config.toml
targets = ["order", "family", "species"]
layers = 14
muon_scale = "match_rms_adamw"
epochs = 40.8
adamw_weight_decay_other_params = 0.05
Rows from block 4 of a small image classifier, named by matrix and row number. Rows with one number belong to one neuron. Each number is 200 + 20 x the weight over its row's rms, rounded and kept within 0 to 999. All counts start at 0.
After each neuron's rows are labels from the 100 images, of 14848, where the neuron reaches its highest value: "strongest on" is what is common among them. Only what is clearly more common there than usual is listed. The data: photos of plants, animals and fungi (iNaturalist).
# fc1: MLP up (model.blocks.4.mlp.fc1.weight, 384x192), inputs 0-63
# fc2: MLP down (model.blocks.4.mlp.fc2.weight, 192x384, transposed), outputs 0-63

fc1.84,201,184,222,199,191,213,182,184,176,210,217,184,207,186,202,219,167,208,179,165,216,164,221,209,225,196,203,197,183,199,181,228,218,175,256,157,196,174,179,228,175,192,201,220,195,188,206,216,192,233,215,209,218,195,197,198,191,191,201,187,231,200,181,216
fc2.84,205,196,151,203,200,196,218,180,185,172,206,204,248,189,197,193,193,208,207,160,191,227,199,207,206,199,252,215,222,244,224,197,185,189,205,180,175,208,181,171,175,178,200,188,218,191,192,191,219,207,199,204,202,170,228,207,236,194,210,197,205,209,210,179
strongest on: phylum Chordata; class Aves

fc1.98,159,236,218,188,176,227,203,189,214,201,169,204,194,187,186,222,219,218,168,210,228,193,220,215,186,171,227,224,178,195,203,184,211,188,183,206,192,228,215,185,213,186,187,199,216,187,180,212,200,232,192,205,198,155,206,194,177,212,225,219,206,217,219,190
fc2.98,213,184,187,218,210,176,184,210,181,198,200,173,200,198,196,192,193,192,199,193,184,206,203,197,204,190,233,175,178,203,172,246,194,231,202,212,217,208,194,217,183,207,220,222,215,217,210,212,196,208,183,146,197,176,266,178,202,248,179,194,189,212,157,195
strongest on: phylum Arthropoda; class Insecta; order Lepidoptera

fc1.39,211,204,211,221,210,175,236,157,213,173,190,186,189,182,222,253,203,204,236,179,168,215,187,209,215,197,222,217,186,178,194,180,237,225,204,179,206,203,196,184,191,193,173,191,184,213,208,219,210,179,181,215,166,214,222,194,199,205,196,184,162,146,190,186
fc2.39,215,211,186,186,221,193,182,189,158,208,198,215,187,171,168,201,178,223,190,209,202,187,200,224,206,217,208,194,175,230,185,163,200,181,175,205,214,238,188,215,185,176,199,212,202,197,213,180,227,212,220,194,224,181,196,188,183,217,210,167,215,225,213,202
strongest on: phylum Chordata; class Aves

fc1.144,216,214,204,219,175,196,235,167,210,217,203,178,231,193,187,218,239,212,184,216,179,215,206,213,163,209,207,200,186,197,193,199,217,251,203,198,207,185,186,228,181,210,178,205,199,157,184,226,205,226,227,213,236,175,181,208,206,213,199,196,196,186,180,191
fc2.144,210,188,239,232,172,193,209,183,187,172,213,231,199,190,185,216,221,187,191,200,199,226,165,243,193,194,209,217,182,224,193,207,193,191,182,181,217,174,214,199,205,186,218,212,192,225,239,194,215,213,182,175,188,204,193,203,184,216,176,208,200,228,197,234
strongest on: phylum Arthropoda; class Insecta

fc1.158,211,169,186,187,199,237,217,234,198,213,212,183,170,215,208,175,227,190,238,173,179,193,198,155,168,211,236,174,181,220,206,230,184,229,238,198,230,214,195,220,204,214,200,174,182,209,221,208,209,198,176,203,147,226,183,157,206,198,207,194,182,186,189,209
fc2.158,166,201,200,242,186,200,194,215,205,200,198,201,212,197,184,198,176,202,167,230,186,198,170,192,199,202,221,233,198,225,194,182,193,200,205,209,204,190,204,184,172,189,216,186,204,197,209,206,210,215,179,213,231,213,194,208,219,189,197,175,233,207,180,190
strongest on: phylum Chordata; class Aves; order Passeriformes

fc1.52,192,187,186,216,241,214,215,175,210,204,189,212,212,215,193,222,239,215,225,239,162,216,172,165,190,228,223,193,181,213,184,184,185,210,216,184,205,189,201,185,210,200,246,195,207,190,190,209,183,205,165,199,209,190,213,208,187,212,189,205,202,191,183,246
fc2.52,212,184,188,208,196,198,185,184,172,159,163,223,219,207,169,217,200,218,258,188,223,205,212,166,180,179,175,217,243,200,179,220,189,202,192,213,197,222,218,207,227,172,204,160,185,233,225,177,223,223,192,194,202,206,204,201,207,203,172,180,202,210,201,215
strongest on: phylum Arthropoda; class Insecta

fc1.304,228,209,222,189,167,213,193,150,204,210,220,191,195,182,146,196,202,231,190,211,194,210,184,179,183,165,214,185,246,187,195,219,243,190,172,219,198,165,229,249,210,160,218,196,196,202,209,191,201,226,188,179,191,204,197,217,187,214,217,193,193,163,236,209
fc2.304,204,197,200,212,239,174,202,233,228,165,207,208,203,215,199,187,195,220,172,197,192,203,208,192,230,222,186,189,167,221,206,175,198,187,251,226,196,222,183,231,206,196,189,196,181,208,202,198,174,166,210,207,209,192,210,172,223,203,222,177,211,195,186,215
strongest on: phylum Chordata; class Aves

fc1.326,178,200,185,194,158,163,199,154,226,173,169,215,196,207,193,213,203,195,210,217,220,185,174,218,191,182,236,169,194,205,202,222,170,213,172,222,200,209,179,235,214,143,201,195,194,196,208,220,179,193,237,231,172,170,200,204,211,199,227,210,215,172,202,206
fc2.326,212,227,189,168,245,207,204,194,193,191,176,198,226,206,215,211,208,207,216,191,215,211,146,198,199,214,216,203,181,181,176,220,212,201,261,221,171,221,203,211,211,212,212,178,191,233,202,183,203,181,206,204,178,209,210,214,214,198,213,168,195,174,173,216
strongest on: phylum Chordata; order Anseriformes; family: Anatidae

fc1.68,184,186,204,221,198,182,216,176,193,195,208,186,190,221,175,222,200,211,213,187,190,202,219,191,214,194,206,223,189,209,232,227,211,188,237,197,220,192,245,201,159,155,222,218,162,194,222,206,221,171,220,208,176,233,193,189,191,175,227,173,167,187,181,192
fc2.68,174,172,191,139,182,227,184,176,202,185,193,208,170,194,235,200,209,174,219,222,209,201,220,237,188,198,181,227,199,191,193,214,233,224,189,175,218,227,188,173,219,205,201,205,191,187,167,193,212,216,196,212,211,188,223,269,210,207,211,209,230,183,179,221
strongest on: phylum Chordata; class Aves; order Passeriformes

fc1.156,208,205,208,169,232,184,226,239,195,221,192,193,218,178,188,237,203,216,206,238,239,216,196,226,198,177,207,190,198,252,180,215,199,176,176,189,210,212,204,203,211,179,194,186,196,182,183,222,176,192,212,225,195,194,188,198,222,219,199,213,203,208,179,211
fc2.156,185,204,171,186,187,241,209,165,200,239,220,197,185,211,192,185,187,197,204,165,210,236,169,182,196,228,189,175,231,178,206,184,168,216,210,183,200,188,162,195,205,198,209,236,215,216,210,210,216,199,202,184,194,177,215,168,222,187,199,213,202,176,227,200
strongest on: phylum Chordata; class Aves