{"train_examples": 77898, "crop_scale_min": 1, "parallel_block": false, "optimizer": "muon", "nesterov": true, "batch_size": 256, "warmup_steps": 620}
Rows from block 4 of a small image classifier, named by matrix and row number. Rows with one number belong to one neuron. Each number is 128 + 32 x the weight over its row's rms, rounded and kept within 0 to 255. All counts start at 0. Numbers have three digits each.
After each neuron's rows are labels from the 100 images, of 14848, where the neuron reaches its highest value: "responds to" is what is common among them. Only what is clearly more common there than usual is listed. The data: photos of plants, animals and fungi (iNaturalist). In brackets: how many of the 100.
# fc1: MLP up (model.blocks.4.mlp.fc1.weight, 384x192), inputs 128-191
# fc2: MLP down (model.blocks.4.mlp.fc2.weight, 192x384, transposed), outputs 128-191

fc1.375:115110127111138140063110171126170145128108190158110146152100102149132103095109138213092093132109141078174126170149140113135140206136116115191112114127148108111092120135104111111139126117179062
fc2.375:187188118105069094111077092140110139139104181125127121183209123111125117099138161079119163102088104098132132154122153169151082105192147119096163115114095103137126149092126101085175122077100153
responds to: order Charadriiformes (27)

fc1.179:113115123134101113107107121130169086102145173147120112078102134153097101101150094149121113146089076124059081110154161177171122138116155120115141169102127161115116157120142171094185112151120167
fc2.179:139139114119180087145128152052124142133119078165108156124145139108137172111127164139123079145057110090116138172138105032148139118108085143131116119101149099114139131175182117136145096122148147
responds to: phylum Arthropoda (64)

fc1.190:137184081169129113131172153101173115185087098108087149138105126118096158191173119135210114099157143121202089137156066170151135129108113152075137124102138172216109104126143119104148097089157113
fc2.190:102104114136119163120119098115150128158138134106121128151095089090136093117173095140082168145177150162025151112081136084076156129092126078071150195119115134138128197123124138142198136157121083
responds to: order Lepidoptera (37)

fc1.39:126129098155132111158165121129122188134108100158099089156119182095151115142147101122102067112110168095072121079176141201105139161136124170114147084145057150144150121201109145089093184157154078
fc2.39:151118100146107130101155144131113140151118182106153052099181156109152100124156128093094090220138173137166151128143103160144177116130123089188137092115142142133100085055159038140138118140168159
responds to: phylum Chordata (92); class Aves (89)

fc1.77:180168184162114105201137138117129147138115141164145140069138137087153129141150176061107120081173136123118114122134130135148134121098060144148078123170123155037142114039100116141098129122114143
fc2.77:120111108117109181132119117156129116127148130179149102121158164105075088084105134148086183133097139159148144160100169095113138167141195117137113061184104154085164165194147092138133128121193180
responds to: order Lepidoptera (35)

fc1.312:155161124130116158109165155099105161170122108115102151113160108148164168118123171116148124123127162112107090121090160152084172172101131120119087103159105124091069157140158143117100082101135119
fc2.312:140186115110092138148120118182134122084128154159162125184181102088087139085191103075112155147127113118164081125158103091161160133155123148116124059110113104093146171159150132096179172088148154
responds to: class: Insecta (84); order Lepidoptera (65); family: Nymphalidae (54)

fc1.56:086113137132156111126105127152140160150071136082133097145131158174118112129165140092097049065117119159123123171072083117072158065129101150106107136077100091133165064060089088186108132209095147
fc2.56:085065146127104144091097087136141085050182100101089127152177110111115129155188169082114167134155113072122143118145160153160093179176102098114132144151148105168129088142157109116116132090134164
responds to: class: Aves (98); order Anseriformes (46); family: Anatidae (46)

fc1.78:164088107127138129103131159077167180146093126096147167227114177112124139088148146106149115097157090117058186143130111113133125126095155122198126127066148129180147175140140098101148187120114093
fc2.78:087131113040084136150147149104106144103134080136118091101164126094056213107139121141116176105117162116175126134184144178146170167146132092124120122142099088108107099114137064160133123107133138
responds to: class Insecta (65); phylum Arthropoda (65); order Lepidoptera (31)

fc1.303:145150155172095102105095159104118164122099128122120130110066162145149089119121185172164173138173202134148122193129083101127158145060077129084107162099151157103128136132111080109149167147091143
fc2.303:166125154132130103117182097150109152121137086161097127090170159151150158198104157116157078125139132128153118128093143179122118171097164130125100146132159131057180163100177178145053178097056082
responds to: order Odonata (26)

fc1.72:071083159130104150113124173102121114136141134107154201154126155143116163089132145127151173147137135119206114100162135089103050080092075134107144139135074128139127122158120124121168149180125088
fc2.72:112136127080158149146132097190166126137136128100123093156093116152178205146152182148098129115113135161048178089090139159123169154155146143117107110094105066132140133138090138124150129132161142
responds to: class: Aves (99); order Anseriformes (36); family: Anatidae (36)

fc1.347:110113140121074116150112149130110155097118046138149197181090115211134124114163061130141179071115097108145163167154106108143110129104096122152123147093156116166159115174082103112150121095095117
fc2.347:091145081129137130163094115102165114109162063085099126129142124129126165132116140169102144104121117125105124183084189067084132103077158087136136157128088156144117166138116156122124084137177082
responds to: order Charadriiformes (29)

fc1.286:134131149131141228081142172195136079115123168118169135160106116096175152137123065074139162101111155154129137119138163132115073207146145118159065139100112126114156130131136147146124094153178131
fc2.286:101178142110100098145145132117099125120126121085093133123155174150070134148161097144141151104085147078144126141140108144110105099145139154071138129115075114205166121079093117129102145173084141
responds to: kingdom Plantae (33); phylum Tracheophyta (33); class Magnoliopsida (25)

fc1.13:170096169132134130139145110120037126103138108206153151135151145071128072112210040141132112084161087079062149135116099197156168157114151088158093122165161131110139123176121139128182119094129131
fc2.13:142153086199126115097127179147151120151114122098112144151142136181139139125075113140179139167101152144129112149083162120109099154131139160104140109149157119167139145131180112186099138101089136
responds to: phylum Tracheophyta (38); kingdom Plantae (38)

fc1.16:119163180084127077146135137088137156106099138153122112126170124165169164118120176118159104157114176095138097161103129070116144168136027172157150118088066090108131122142120141102103172195144118
fc2.16:185116101139117123098116104140096104121114130123161151160131079155150056128128140131118162113141047210142097178101104111120169145045123137072102109117170101097089103129132113133081098180175126
responds to: order Lepidoptera (32); order Charadriiformes (25)

fc1.161:170191100142116095116130144095199126143151150074120143172089144125121144134158157108136151138120158152083152150067099063146154087065095067123095095142128108110101128122113124099177141131118139
fc2.161:161218198085120109105165074156148130088103135125122106124137113170166111128128154103130086105148191152076149079046159165102140120122102172153084111150102191133138152101174171143110165137098107
responds to: class Insecta (65); order Lepidoptera (63)

fc1.222:165124155144096102162155123099108173121140122101164204144130188162186140103142135151110103090179103178114145048127129140097126098119067121098104120103149160184112120102147109118052150136147135
fc2.222:180121080180114077117112110125091185097143088138073130102154125109093139063108156148150129117144117115086107114160171085145157090114085160101145105073114055168126110103116158173167153131175072
responds to: kingdom Plantae (60); phylum Tracheophyta (60); class Magnoliopsida (48)

fc1.237:189148127056102094112155151158122129075093102108125108154095104165145165141124115079154182154110119155168071144099108101172078120136102114116052132148118076151115136106174144126193111137146159
fc2.237:127146115090152140084116147161184115132167076148140126158168122173114088141125112153093110128131059161145132145129104160091106116176131131083125107164155148097136146142098070135175078180128164
responds to: order Lepidoptera (36)

fc1.34:086117143097113108163120138086099190143111156122165095104127146125048108120116147182160093146106168081150134120089091111119099138185150202152130127131101161192106106152112150126127192162156132
fc2.34:201126093099121070062128124137126103100149059184120082117105171169113208127194151080127096106087165184134115126131130115082169165142084061077119106059145111092128064121094125142149107186150171
responds to: order Charadriiformes (27)

fc1.99:129140171167106151099189147173144135176155103124119085111124186126120152083094082106138111129187175160120114144119099062122160162059104057079097150107140113118106124147195092135129146130187192
fc2.99:151087118144168133182095202113167131077109096148132137104072134143097119176117090101185066136126129071131132163149141159088101122136140122154105129118147178154140144071192109053143155137140089
responds to: kingdom Plantae (45); phylum Tracheophyta (45); class Magnoliopsida (31)

fc1.135:119117142112113141111124149179156146159124124147130093136141139138125123171079129110074100081120112083058130099103121107156086106103167164070161116071140111054114155112124155082087091143142098
fc2.135:108093156122111156105094062107138143153138104097110146137135081144174142081188146091182162108113149161056098111127143038088135194135135165114134148188106179103161139124102093121148123134142192
responds to: order Charadriiformes (25)

fc1.156:172131144209138210184163081117151122107102213183083143155087167150151101145132135109120149095111118106083106091058085149122115116077165080116108155118115133082109200142082059091149134094097097
fc2.156:160093136140085136144141069134159100111154154126118155104118113098120114166121121046151108118161085108166159154126017122091052162104165093122083159153162186135114121146126121171150058082183048
responds to: phylum Chordata (98); class Aves (95)

fc1.199:096161116157152107124143206131098142163084114139076085160104106144125118142141085122135171100120021091125151152081120181125097146059075050099118162187123160152111176089209139102108139155138164
fc2.199:101094092102115159156152152106185130113148167098141140049228170141111161149109182142114133147169163136074085139170080152142112127133175207151133165146108127156111105082071164196120164135143148
responds to: order Passeriformes (57)

fc1.280:072118177137118189125160113105153155156152102153178182159066092120094064123152146114157141033092147153150162063130145167137155144077178149152102127123072185119125075147147115127085108156155184
fc2.280:135161150124116108088122175116134126086080103108110144120192144098099138138108110067101114144163136137108150136131104112161138098172152155156098089166092090132154131134088115170174095113130151
responds to: order Anseriformes (26); family: Anatidae (26)

fc1.269:061107093122177087144092145070119086121116106133204132171100132123150145142139142177142108120096080140154152120188159150102128084080157051090091205127154140133129083168114124149115154128120109
fc2.269:145196126178163138099145087159163110132159111166128083097096145086136112111082081121153121146131152129116104161124115078170186127139120183165145117085135154087126144104094171083175154119157081
responds to: phylum Arthropoda (70); class Insecta (67)

fc1.169:154183144114185133099103148083103131153098126129129136178152146113125153129095131140098040085080159095158107121094184101150135101158176158167131133144138160156140108117097117057112179129143142
fc2.169:126131080164107170126119130169172174155103103147088109110172110156096105123126149144124124116166114109086152180186085154138103059052103133132165153184116111114109080148069148092155068155114124
responds to: order Lepidoptera (35)

fc1.186:161170125151154135116103147083149152146072087125126137122122079154061069136126138110166186146109113073131184090112072116188131158111136094146090144165099114124147057098101089142189129118116171
fc2.186:097127069167130155107191081126061078165087185128115174093123135116117142144105106126123132169094135185092138176130168123059120131126102127161122133168133140156099111163141172068147099200188166
responds to: order Passeriformes (51)

fc1.28:158158169127178145165131150149065163117124130091109063147123167101133119135154129121172119137139178094110136135049161132116082061128105131122104120131171100132111121141130095176163172077154156
fc2.28:106148099071134135118201136144130087102087200097143187104162103151080068156133106130168079106119098156098149173134137126136094123131142123119097125157123158140181137085124091117178158138184126
responds to: order Lepidoptera (32)

fc1.365:156171131110118104101163174111100173168134139152044114113106126122158085171151106073172108124122152079125085146154144141087125115153150115156126128163074085121132130088148124120183097108143128
fc2.365:152066130078172125182132125130129156097164010153141120150116143061133129132138097185139095147133065155159165082103151118191119123188131199131122097130165061086106151122127134083130146130150113
responds to: order Coleoptera (41); family: Coccinellidae (39); text has "beetle" (30)

fc1.262:166134056107154115191159210149115123134107125106103098146119143119164128116127108141094158151176089103166121088077063161191152161056121122152103124122089117153098102144166160111090099150128147
fc2.262:153154149110063104167142108100152088156118184107156127177127191071158107131157091083123156129111140170117074146087092129105130082176118077193179085108149114099091129121137128064182038175116151
responds to: class Aves (88); order Charadriiformes (26)

fc1.68:136100147136160155158114122092174140139111108095114255127142153165137189153109108106100129139102102100131169132092171131144097099144138173087098163145222077114115145087089080100069141130171118
fc2.68:123083134111119103133129182230135119125121085145086114091093092158070169137117087111130170065105119086128109165130159102135184163211115140090126144146087130097095175127153175208124084168147135
responds to: phylum Chordata (92); class Aves (90); order Passeriformes (51)

fc1.330:173066151164095102092083162130145171111114134129111086127125149154165133159137134170126127150119180157136121116030143111133149142134109110132075133086142098098149151145146108085146168179163178
fc2.330:175168108089104167110184147080086136108153145105170162164130128150146139096155108151077154122205154104091132094099100160195151073112117173148108128092153135146168125057144123119158177171114089
responds to: class Insecta (65); order Lepidoptera (54)

fc1.316:138190139152141069123134151062114074177129141100145164084186119125076100149111124061161147157070177154107171086146107164163098140111102157175122188084136133123082093107117177138090098139124141
fc2.316:123108118124102119162135132089110090075176078150140122063088166116109103146127132107039131156109097124157123144162129090139126179162151107179107144165100102156087154178137193100077136176169118
responds to: class Insecta (78); order Lepidoptera (58)

fc1.318:184135160128152181148141159109139186110135192110098188141149147163093109171091111115071065119152186113119176172127060126124138116144171101155152133078161148102138102148110131126130140093170104
fc2.318:065190086085091206122120073105161130161138141131153076147110114160166127126076084179146076102189117115100125136125103107093173171144122127119088093123144131130114113100169178154088069171140054
responds to: order Passeriformes (54)

fc1.381:141149093119114147219089135103109165154121125122116129073160105118072086136183141117154119131142134099166044145149187094103140150145051134187093094074150115085094051104122109173135113125096062
fc2.381:152058107151156080113138149133190155133147153155148111146129089086141135148140129101166149153102155156139156128136106156171131099107128076172140101084145147137170132129148120111105164103122141
responds to: order Coleoptera (26)

fc1.349:070157095164100141102066141141112120198078116141108156116114090153124116194123076103188139113070101143086151120122090115138156095142114148131128173084168070146159176127157175092091166086114158
fc2.349:141181106108155148081129074185126099072128105138145168139130139096133139111170140146154119175118116089109100118109096146083119088093112151167104119144082113210059148112158137114131163143087163
responds to: class: Aves (99); order Accipitriformes (42); family: Accipitridae (36)

fc1.20:103115167198170111148085141117135148102135142075167136129141155165123153139147154155135094118175187093106112119111170139098128101103092102169137130108101192067098101157121114145124097137127052
fc2.20:125085128127102076052123124074158159118091110160139110121104134119141126169154193151064156124105112122095133140189093141150102096173110104120130097145144135114174073117132120169144122159123126
responds to: class: Aves (96); order Anseriformes (50); family: Anatidae (50)

fc1.183:125112169079139153134170144118130140193091164167122064166119110096087111139107115113142114127140071118131166121145158138133139096108091118213171153099062192183127122120115074149114125099138091
fc2.183:111151131133156169160071133209105114085134131181079133135112127162160135085138125065148128124237118073134106101070182134080155180069139089140123147105145117080096135146130089127182113098066080
responds to: phylum Arthropoda (70); class Insecta (67)

fc1.250:161153182196111092142203150092107154143118081121120144139073102160137145066114135117150194133084104122107096192148122116152132091101162145104141155086106116119107162100163147160138092194111158
fc2.250:177148075109142125153114118158077033083139119140123166155094098155150103162130136089204157109104150100161158134140185191161147062138101108124143090124155159082197155028115098077135166117114147
responds to: class Mammalia (39); order Carnivora (29)

fc1.304:113173131125153085177156155131166141157152144156150155150123106138105093143153125122171130077176161135163110141144132108163153165139179121101082142076175124144155145169136139104123100103096145
fc2.304:149112116189108153044107131143156109143093135134172148162163122122121161136110178140134099112163151073087100142103139160085160076164069177100169117143100129138114114100126129149130148171174079
responds to: phylum Chordata (93); class Aves (92)

fc1.67:130140180172162146091140145174139135115112148125116159167121137131121118078104086130060107174121083181146120131084089142157131130085122164095060121047134090126131088093137115137152115164150132
fc2.67:103153178208175134121137118127100127195082067112125101113181174090172125172097097130150121114044121111135075149106070123161135106092134115189170086137155169097121117161135108117136119136172131
responds to: kingdom Plantae (59); phylum Tracheophyta (59); family: Asparagaceae (27); order: Asparagales (27)

fc1.7:113071097110159137187161159134168170141122137166129157148113100171133104101128155109097120089106126122105142116075112149117106139091181145096154147093057130174106103102165152132130125139097142
fc2.7:113170134153185150137095117166129149135101113132113085149140109122140095140084161083171135109091142120135133158110094090136123148166165095161081116105145038123112172118119126116136106114151054
responds to: class: Aves (94); order Anseriformes (44); family: Anatidae (44)

fc1.326:090171137129179115143102117133112102120150146179125088121192115137104146174155144174112163176167152081152138110089161083109103114143090141168119112116162165055126110149138157100143130182188052
fc2.326:139182184196098121106093120138139104164100164137091170150136121120127176069147168102106108167137160121052061174145161142106136141129154138134136147116189095140179199146159141124096170174106118
responds to: phylum Chordata (95); order Anseriformes (34); family: Anatidae (34)

fc1.294:136139152188144149157149145073178138102144165153146164171136143086144139135143117154179086117076092145090123115177154133122139148152109163134095146122160165130097088099156151108100114183148117
fc2.294:096158134109191145167135109135113092119064153143129125136162150085080130155164098123110176116178143102117110111088123202125082114114146106164112154127139077139162096139139108126115157126147123
responds to: kingdom Plantae (30); phylum Tracheophyta (30); class Magnoliopsida (27)

fc1.174:114156021165158144114163161143125112121100088236132155116126100107092110177134099161121109093139110111097159121116137139132108120126113125158127141094146062154126138113179175118111124102160131
fc2.174:123123142136121083147147112151100172139100073193163110145112116131128141158107121139154129067143099145105163056151128128183108090116149155170079123130157133146092105075132145197063142171100098
responds to: class Aves (88); order Accipitriformes (30)

fc1.127:092119100079128141117108130092154131113115047163121171153150171165126207058147102132170112122117084148120080114163117155158144092110137079182089098113161125146115181079067106076126142145123134
fc2.127:153151085179093091106112101115115115131178100160106130148079142116156149129074095144115116134175057118097146176099118122107100115152173136111154154054147159129150138197205131106119103134190105
responds to: kingdom Plantae (56); phylum Tracheophyta (56); class Magnoliopsida (31)

fc1.53:194139142118082076094167074099166162097085126151106151166134130173145121184119188191138140148104101146128185111127129135144176133162086112147150154162134141079147122161080131059104085159141109
fc2.53:176144101111130130143116121082115121138105149108163150135122118116061108160130145089124127165117176126107159108132078137045117070101162086067084093172126143126091127150152141152067150113139110
responds to: class Insecta (69); order Lepidoptera (67)

fc1.344:075181126129148142135180145098164163140121128151152070159116147160146129136104075115182064078130176073102112143148131102092152143163151157139150134175153157172161112066151131163098103184128076
fc2.344:112099103115143095077097115107161155121108121109115127103161123134131101132142107124128144162100145110200119138106099166188109111126147135144124157143117187165133140139193162096124123136203171
responds to: class Aves (97); order Passeriformes (68)

fc1.62:162144118183137144098112101052070210165133101098152158084149109098115134104127117108162112110106166101123125169117110140156155140093082197040088151117142122104171152118109147156161134052116083
fc2.62:182151140082095156139103128128106118119053124119144117166187172127095179192167147108153151162147103157134157123109158126132117130143146152123132148076151169173176107047079115113142155088134146
responds to: kingdom Plantae (61); phylum Tracheophyta (61); class Magnoliopsida (31)

fc1.64:102171116117227150098135105122086143157111105115166110101139121098199117100148112150116108064184178138096123101135117167157140144123100150047112134119121115117104098088151106112176129154111094
fc2.64:088109100103104130103112110100108174112168162077109176116138149128122000136068108144201121131167130092201124120113105133148174144126099102153123119076097151110169205136144134131131113117092113
responds to: order Odonata (28)

fc1.66:109156173105167089138141165145125114111094096108123117086119119176082190100119149099160078154098211092106137131171108025113073139166116135108180110093147122107147114078084096123143149110135160
fc2.66:119085192168199125107169168136170140167109142137103166158131077115140171155122133052060142123147113168047160126126086102145121177156113107108091076102102183126114119141098136144107147129116186
responds to: phylum Arthropoda (67); class Insecta (66); order Lepidoptera (40)

fc1.279:122157139113143127142128152121106150109115144101112148124110086076125196170161143138141117140124197127098106178138138097113106152151095136120112091192123110071106139129145096156132156110169099
fc2.279:088142085171150179088098119101123133116151109121152100133110112138134169149084133144120090137143129091122153141225139175141134111169083111071163137121156191175135176158157154107102114073054129
responds to: order Lepidoptera (32)

fc1.284:079169077110170065092113139133166146141097107164105174161073143110068114152133101095180160052148162144159117105138128137105193127130175171139066183096150115064142137136087111131079140129156105
fc2.284:065127218145160158095124147132163131084109181139145141118158135172132108072126154073102120148195167107115090167145160134147098131127142111127134086119219139082113118095182120141149095135101096
responds to: phylum Arthropoda (84); class Insecta (83); order Hymenoptera (28)

fc1.125:180154145193086109142135119128078144170109109137120156115085139143091130143112123108165141095096114160105136153101088132119088120074152090166188143107063119126155142115151129136172123143156118
fc2.125:120092115143174137170085142186166138135107167146113081164100062159157163121160146152151139119176102119154096148158120141187166105162083101133125165163159141111187140069096166115139117149131186
responds to: class Mammalia (28)

fc1.95:138148145163138130140136140114168055136117156126143145119113137135112102116114126086140110135151115080080051052119134141123116174143110125109112132087161107132097141112108204106139162169113109
fc2.95:109182098121133165182066083189079093100137123165154108116150165141143136143175083130162127095107156151077139172126115094121104113166109181172117127149087055154155150109163133134142114110133124
responds to: class: Aves (87); order Anseriformes (34); family: Anatidae (34)

fc1.282:102124118140148091108083102140085232099131124156174160141143136165123163102147127085074099123113142095129110102064135148135165097093106194123142102116136095141118076112162097134145074115158142
fc2.282:156107149144117208173156126130114059144187138116160130126136139117181144122144166160130166106185113155152122086103130150186185163129199162166135107105145136146145075124106075138111125165144157
responds to: order: Charadriiformes (35); order Anseriformes (32); family: Anatidae (32)

fc1.327:130135197069116142115132108070113113169103125091157154152143111130156096110134062118199093095062124154148139058108130185113119178068115154168107218155115169157172147149090160165127096105162181
fc2.327:118149163165164103133131188150114148129103154104105108087150115117180111148100155144147137121176158119142131069126094099110140115136091163163119152112139121127128129069173120152146143136041108
responds to: class Magnoliopsida (29); kingdom Plantae (29); phylum Tracheophyta (29)

fc1.211:148122158149141134069138077110146172155164121110107087191177164139103136179144106176183192152094117124050143166074120069115116122189110114116106107165111147127128166133105103134123176129171169
fc2.211:130130139119156172089208132068113093101143128131139144148081093107085108089094131145131131113141077117137173101134118178175130151118140117205167099140166180107130113130087115079121157163107192
responds to: class: Insecta (72); order Lepidoptera (56); family: Nymphalidae (39)

fc1.377:179154134091118126130143096091170096141146140214188168087162112171143157138099106131133167125106126087090111126120147170169070125144118119096128104131090199103140124164083149093055198122201131
fc2.377:128107138137138160126110090133145146170199079118131101128155086107209101120137124129149084202129193168086113127138101105108080144125154129161174110128103116124098124121125134161132138114112132
responds to: order Passeriformes (55)

fc1.221:126157168149136129106117133118109171135104121136147096139139160094155087127128089153170101174124116133147120164055172148151147095150124078109156125060087161160128108134067136146129116168106171
fc2.221:116071088164100134112065102104081100166100161061147134137124147158139114121139222116128101124195125156158115113168113138175102158121148156094158112106174155095108131084111184105124133134149105
responds to: class: Aves (96); order Accipitriformes (34); family: Accipitridae (28)

fc1.360:138118136176143179093159120152111138132145093117152114216064095132105125132116057156172133123086146133102164176059113133175153072105107106125074152136048136125164127126168144122182152146187077
fc2.360:196086142140082139124112141127095118069042111126197105115096104123162069154147107150115069153075132129123137091150090112135107114064169180116075101120110118175140146165190083124153113189146174
responds to: kingdom Plantae (39); phylum Tracheophyta (39); class Magnoliopsida (27)

fc1.292:113121117165162076137099179161088126139112083112200154098128164131139077136109080132144107083194090148130077069096103170085149103122138098089112168114129048050151102159121135174127148110154081
fc2.292:136082106085162078072143111129163127110097140153073188145146119112133154126107144149130136150166112114115159107166092119100128108151124152182145112152098150178143127102135140065123141104080101
responds to: phylum Tracheophyta (35); kingdom Plantae (35)

fc1.30:170113096126113097131074172047189207126145114172132190175084164121062141158131177111144107106185141136164083093101111148148163162179148172142121160164166153090113127149092158087095136126195133
fc2.30:103092129165127157083066148160140096147109147067136132113096114128138111074177120088126063138160093105126096154167194113109169083062099081150158109095145111088166136134128111183141066134102113
responds to: phylum Arthropoda (78); class Insecta (77); order Lepidoptera (34)

fc1.290:104128146131160095100133136142068127142140170148103148100143155130115115154141103062166182090142112171098112113166147098077149074073154153190121116092130135062061165200141166052098144118109121
fc2.290:107124122134125137155135109100100081142169144115151180144161130156135124102141192186131105094067094062140175141128128158097132148155086154121096178109102108113140117121134135154109107120199107
responds to: phylum Chordata (92); class Aves (90)

fc1.285:148141201128080163126125157172176126174135132149157154115166154039090114157127126117113088104128106167122112115145157066164136161075121135115072129140112119145190117150135162056155159097075153
fc2.285:193132103143157109109126081164171146091107130125094114137148081170126155090103138142188096180131138122162105173164069161135141122156131157128153101155213169131083086148141122114115110112165074
responds to: class Insecta (59)

fc1.309:134159103160122129146098163120111107165090139131169158110084095075103113179111044106196160150072115118131122134107140167142135120101076096176132125089140156128158109097162086136148050151130172
fc2.309:097100149162120124133178157121113129133116135124129170029140149112100138117098180071093082077113126148070129139119129106126100213106158075178096112175116137166112162105129150134151074154139133
responds to: class Insecta (92); phylum Arthropoda (92); order Lepidoptera (43)

fc1.340:170142096145095133120105163160089150095093140159179153112162114169091085133137200111152094186117120129150124057108093132155153098125128114075109108218155122080212070129114104118166101126124092
fc2.340:096099145060154097158104102122168157111169078150102099106132110078119123112079090159097068123149111089146132148167147127158150113111114169180106170103118073108105064135154100149102100121116145
responds to: class: Aves (98); order Anseriformes (35); family: Anatidae (35)

fc1.228:067113157138159077105130168120120132082138126133104166146114154108064144147154107064136134103132106101170089123120199091147070137086154099098106120072203107174095082187115202154112098126173098
fc2.228:113219104126117173130143101107137059130098167146122127120131123169176103127094081124147131149135106097186155106116108188136112126111122145112156178111122098092135120148144090126109108166100129
responds to: order Charadriiformes (25)

fc1.117:109146158157159150111171160103105152097080088109175138100132146130104123143115163106089173144112139137187123137063169131067155121093133098083160119124114130129207120116170088160120143102149128
fc2.117:156078141055079103131097144170101185148107152132159147145169138113115133111160104135108112130133171178112165144135073154084131155200150181110105115145048156136073103174154153190136168177150082
responds to: phylum Tracheophyta (25); kingdom Plantae (25)

fc1.256:138163165120130136169124092092155132143093122139166137137136121118119108131112102142129180128126135129153110138071143103094150139074076058148098129146127122147113179118173112133085094118105125
fc2.256:106140161163132166102086119097163108157143120138112143189164086132101149198082126132113097113132165099129156128121121119205144054143097132101142087126080164112098119169122115109124143106128168
responds to: phylum Tracheophyta (31); kingdom Plantae (31)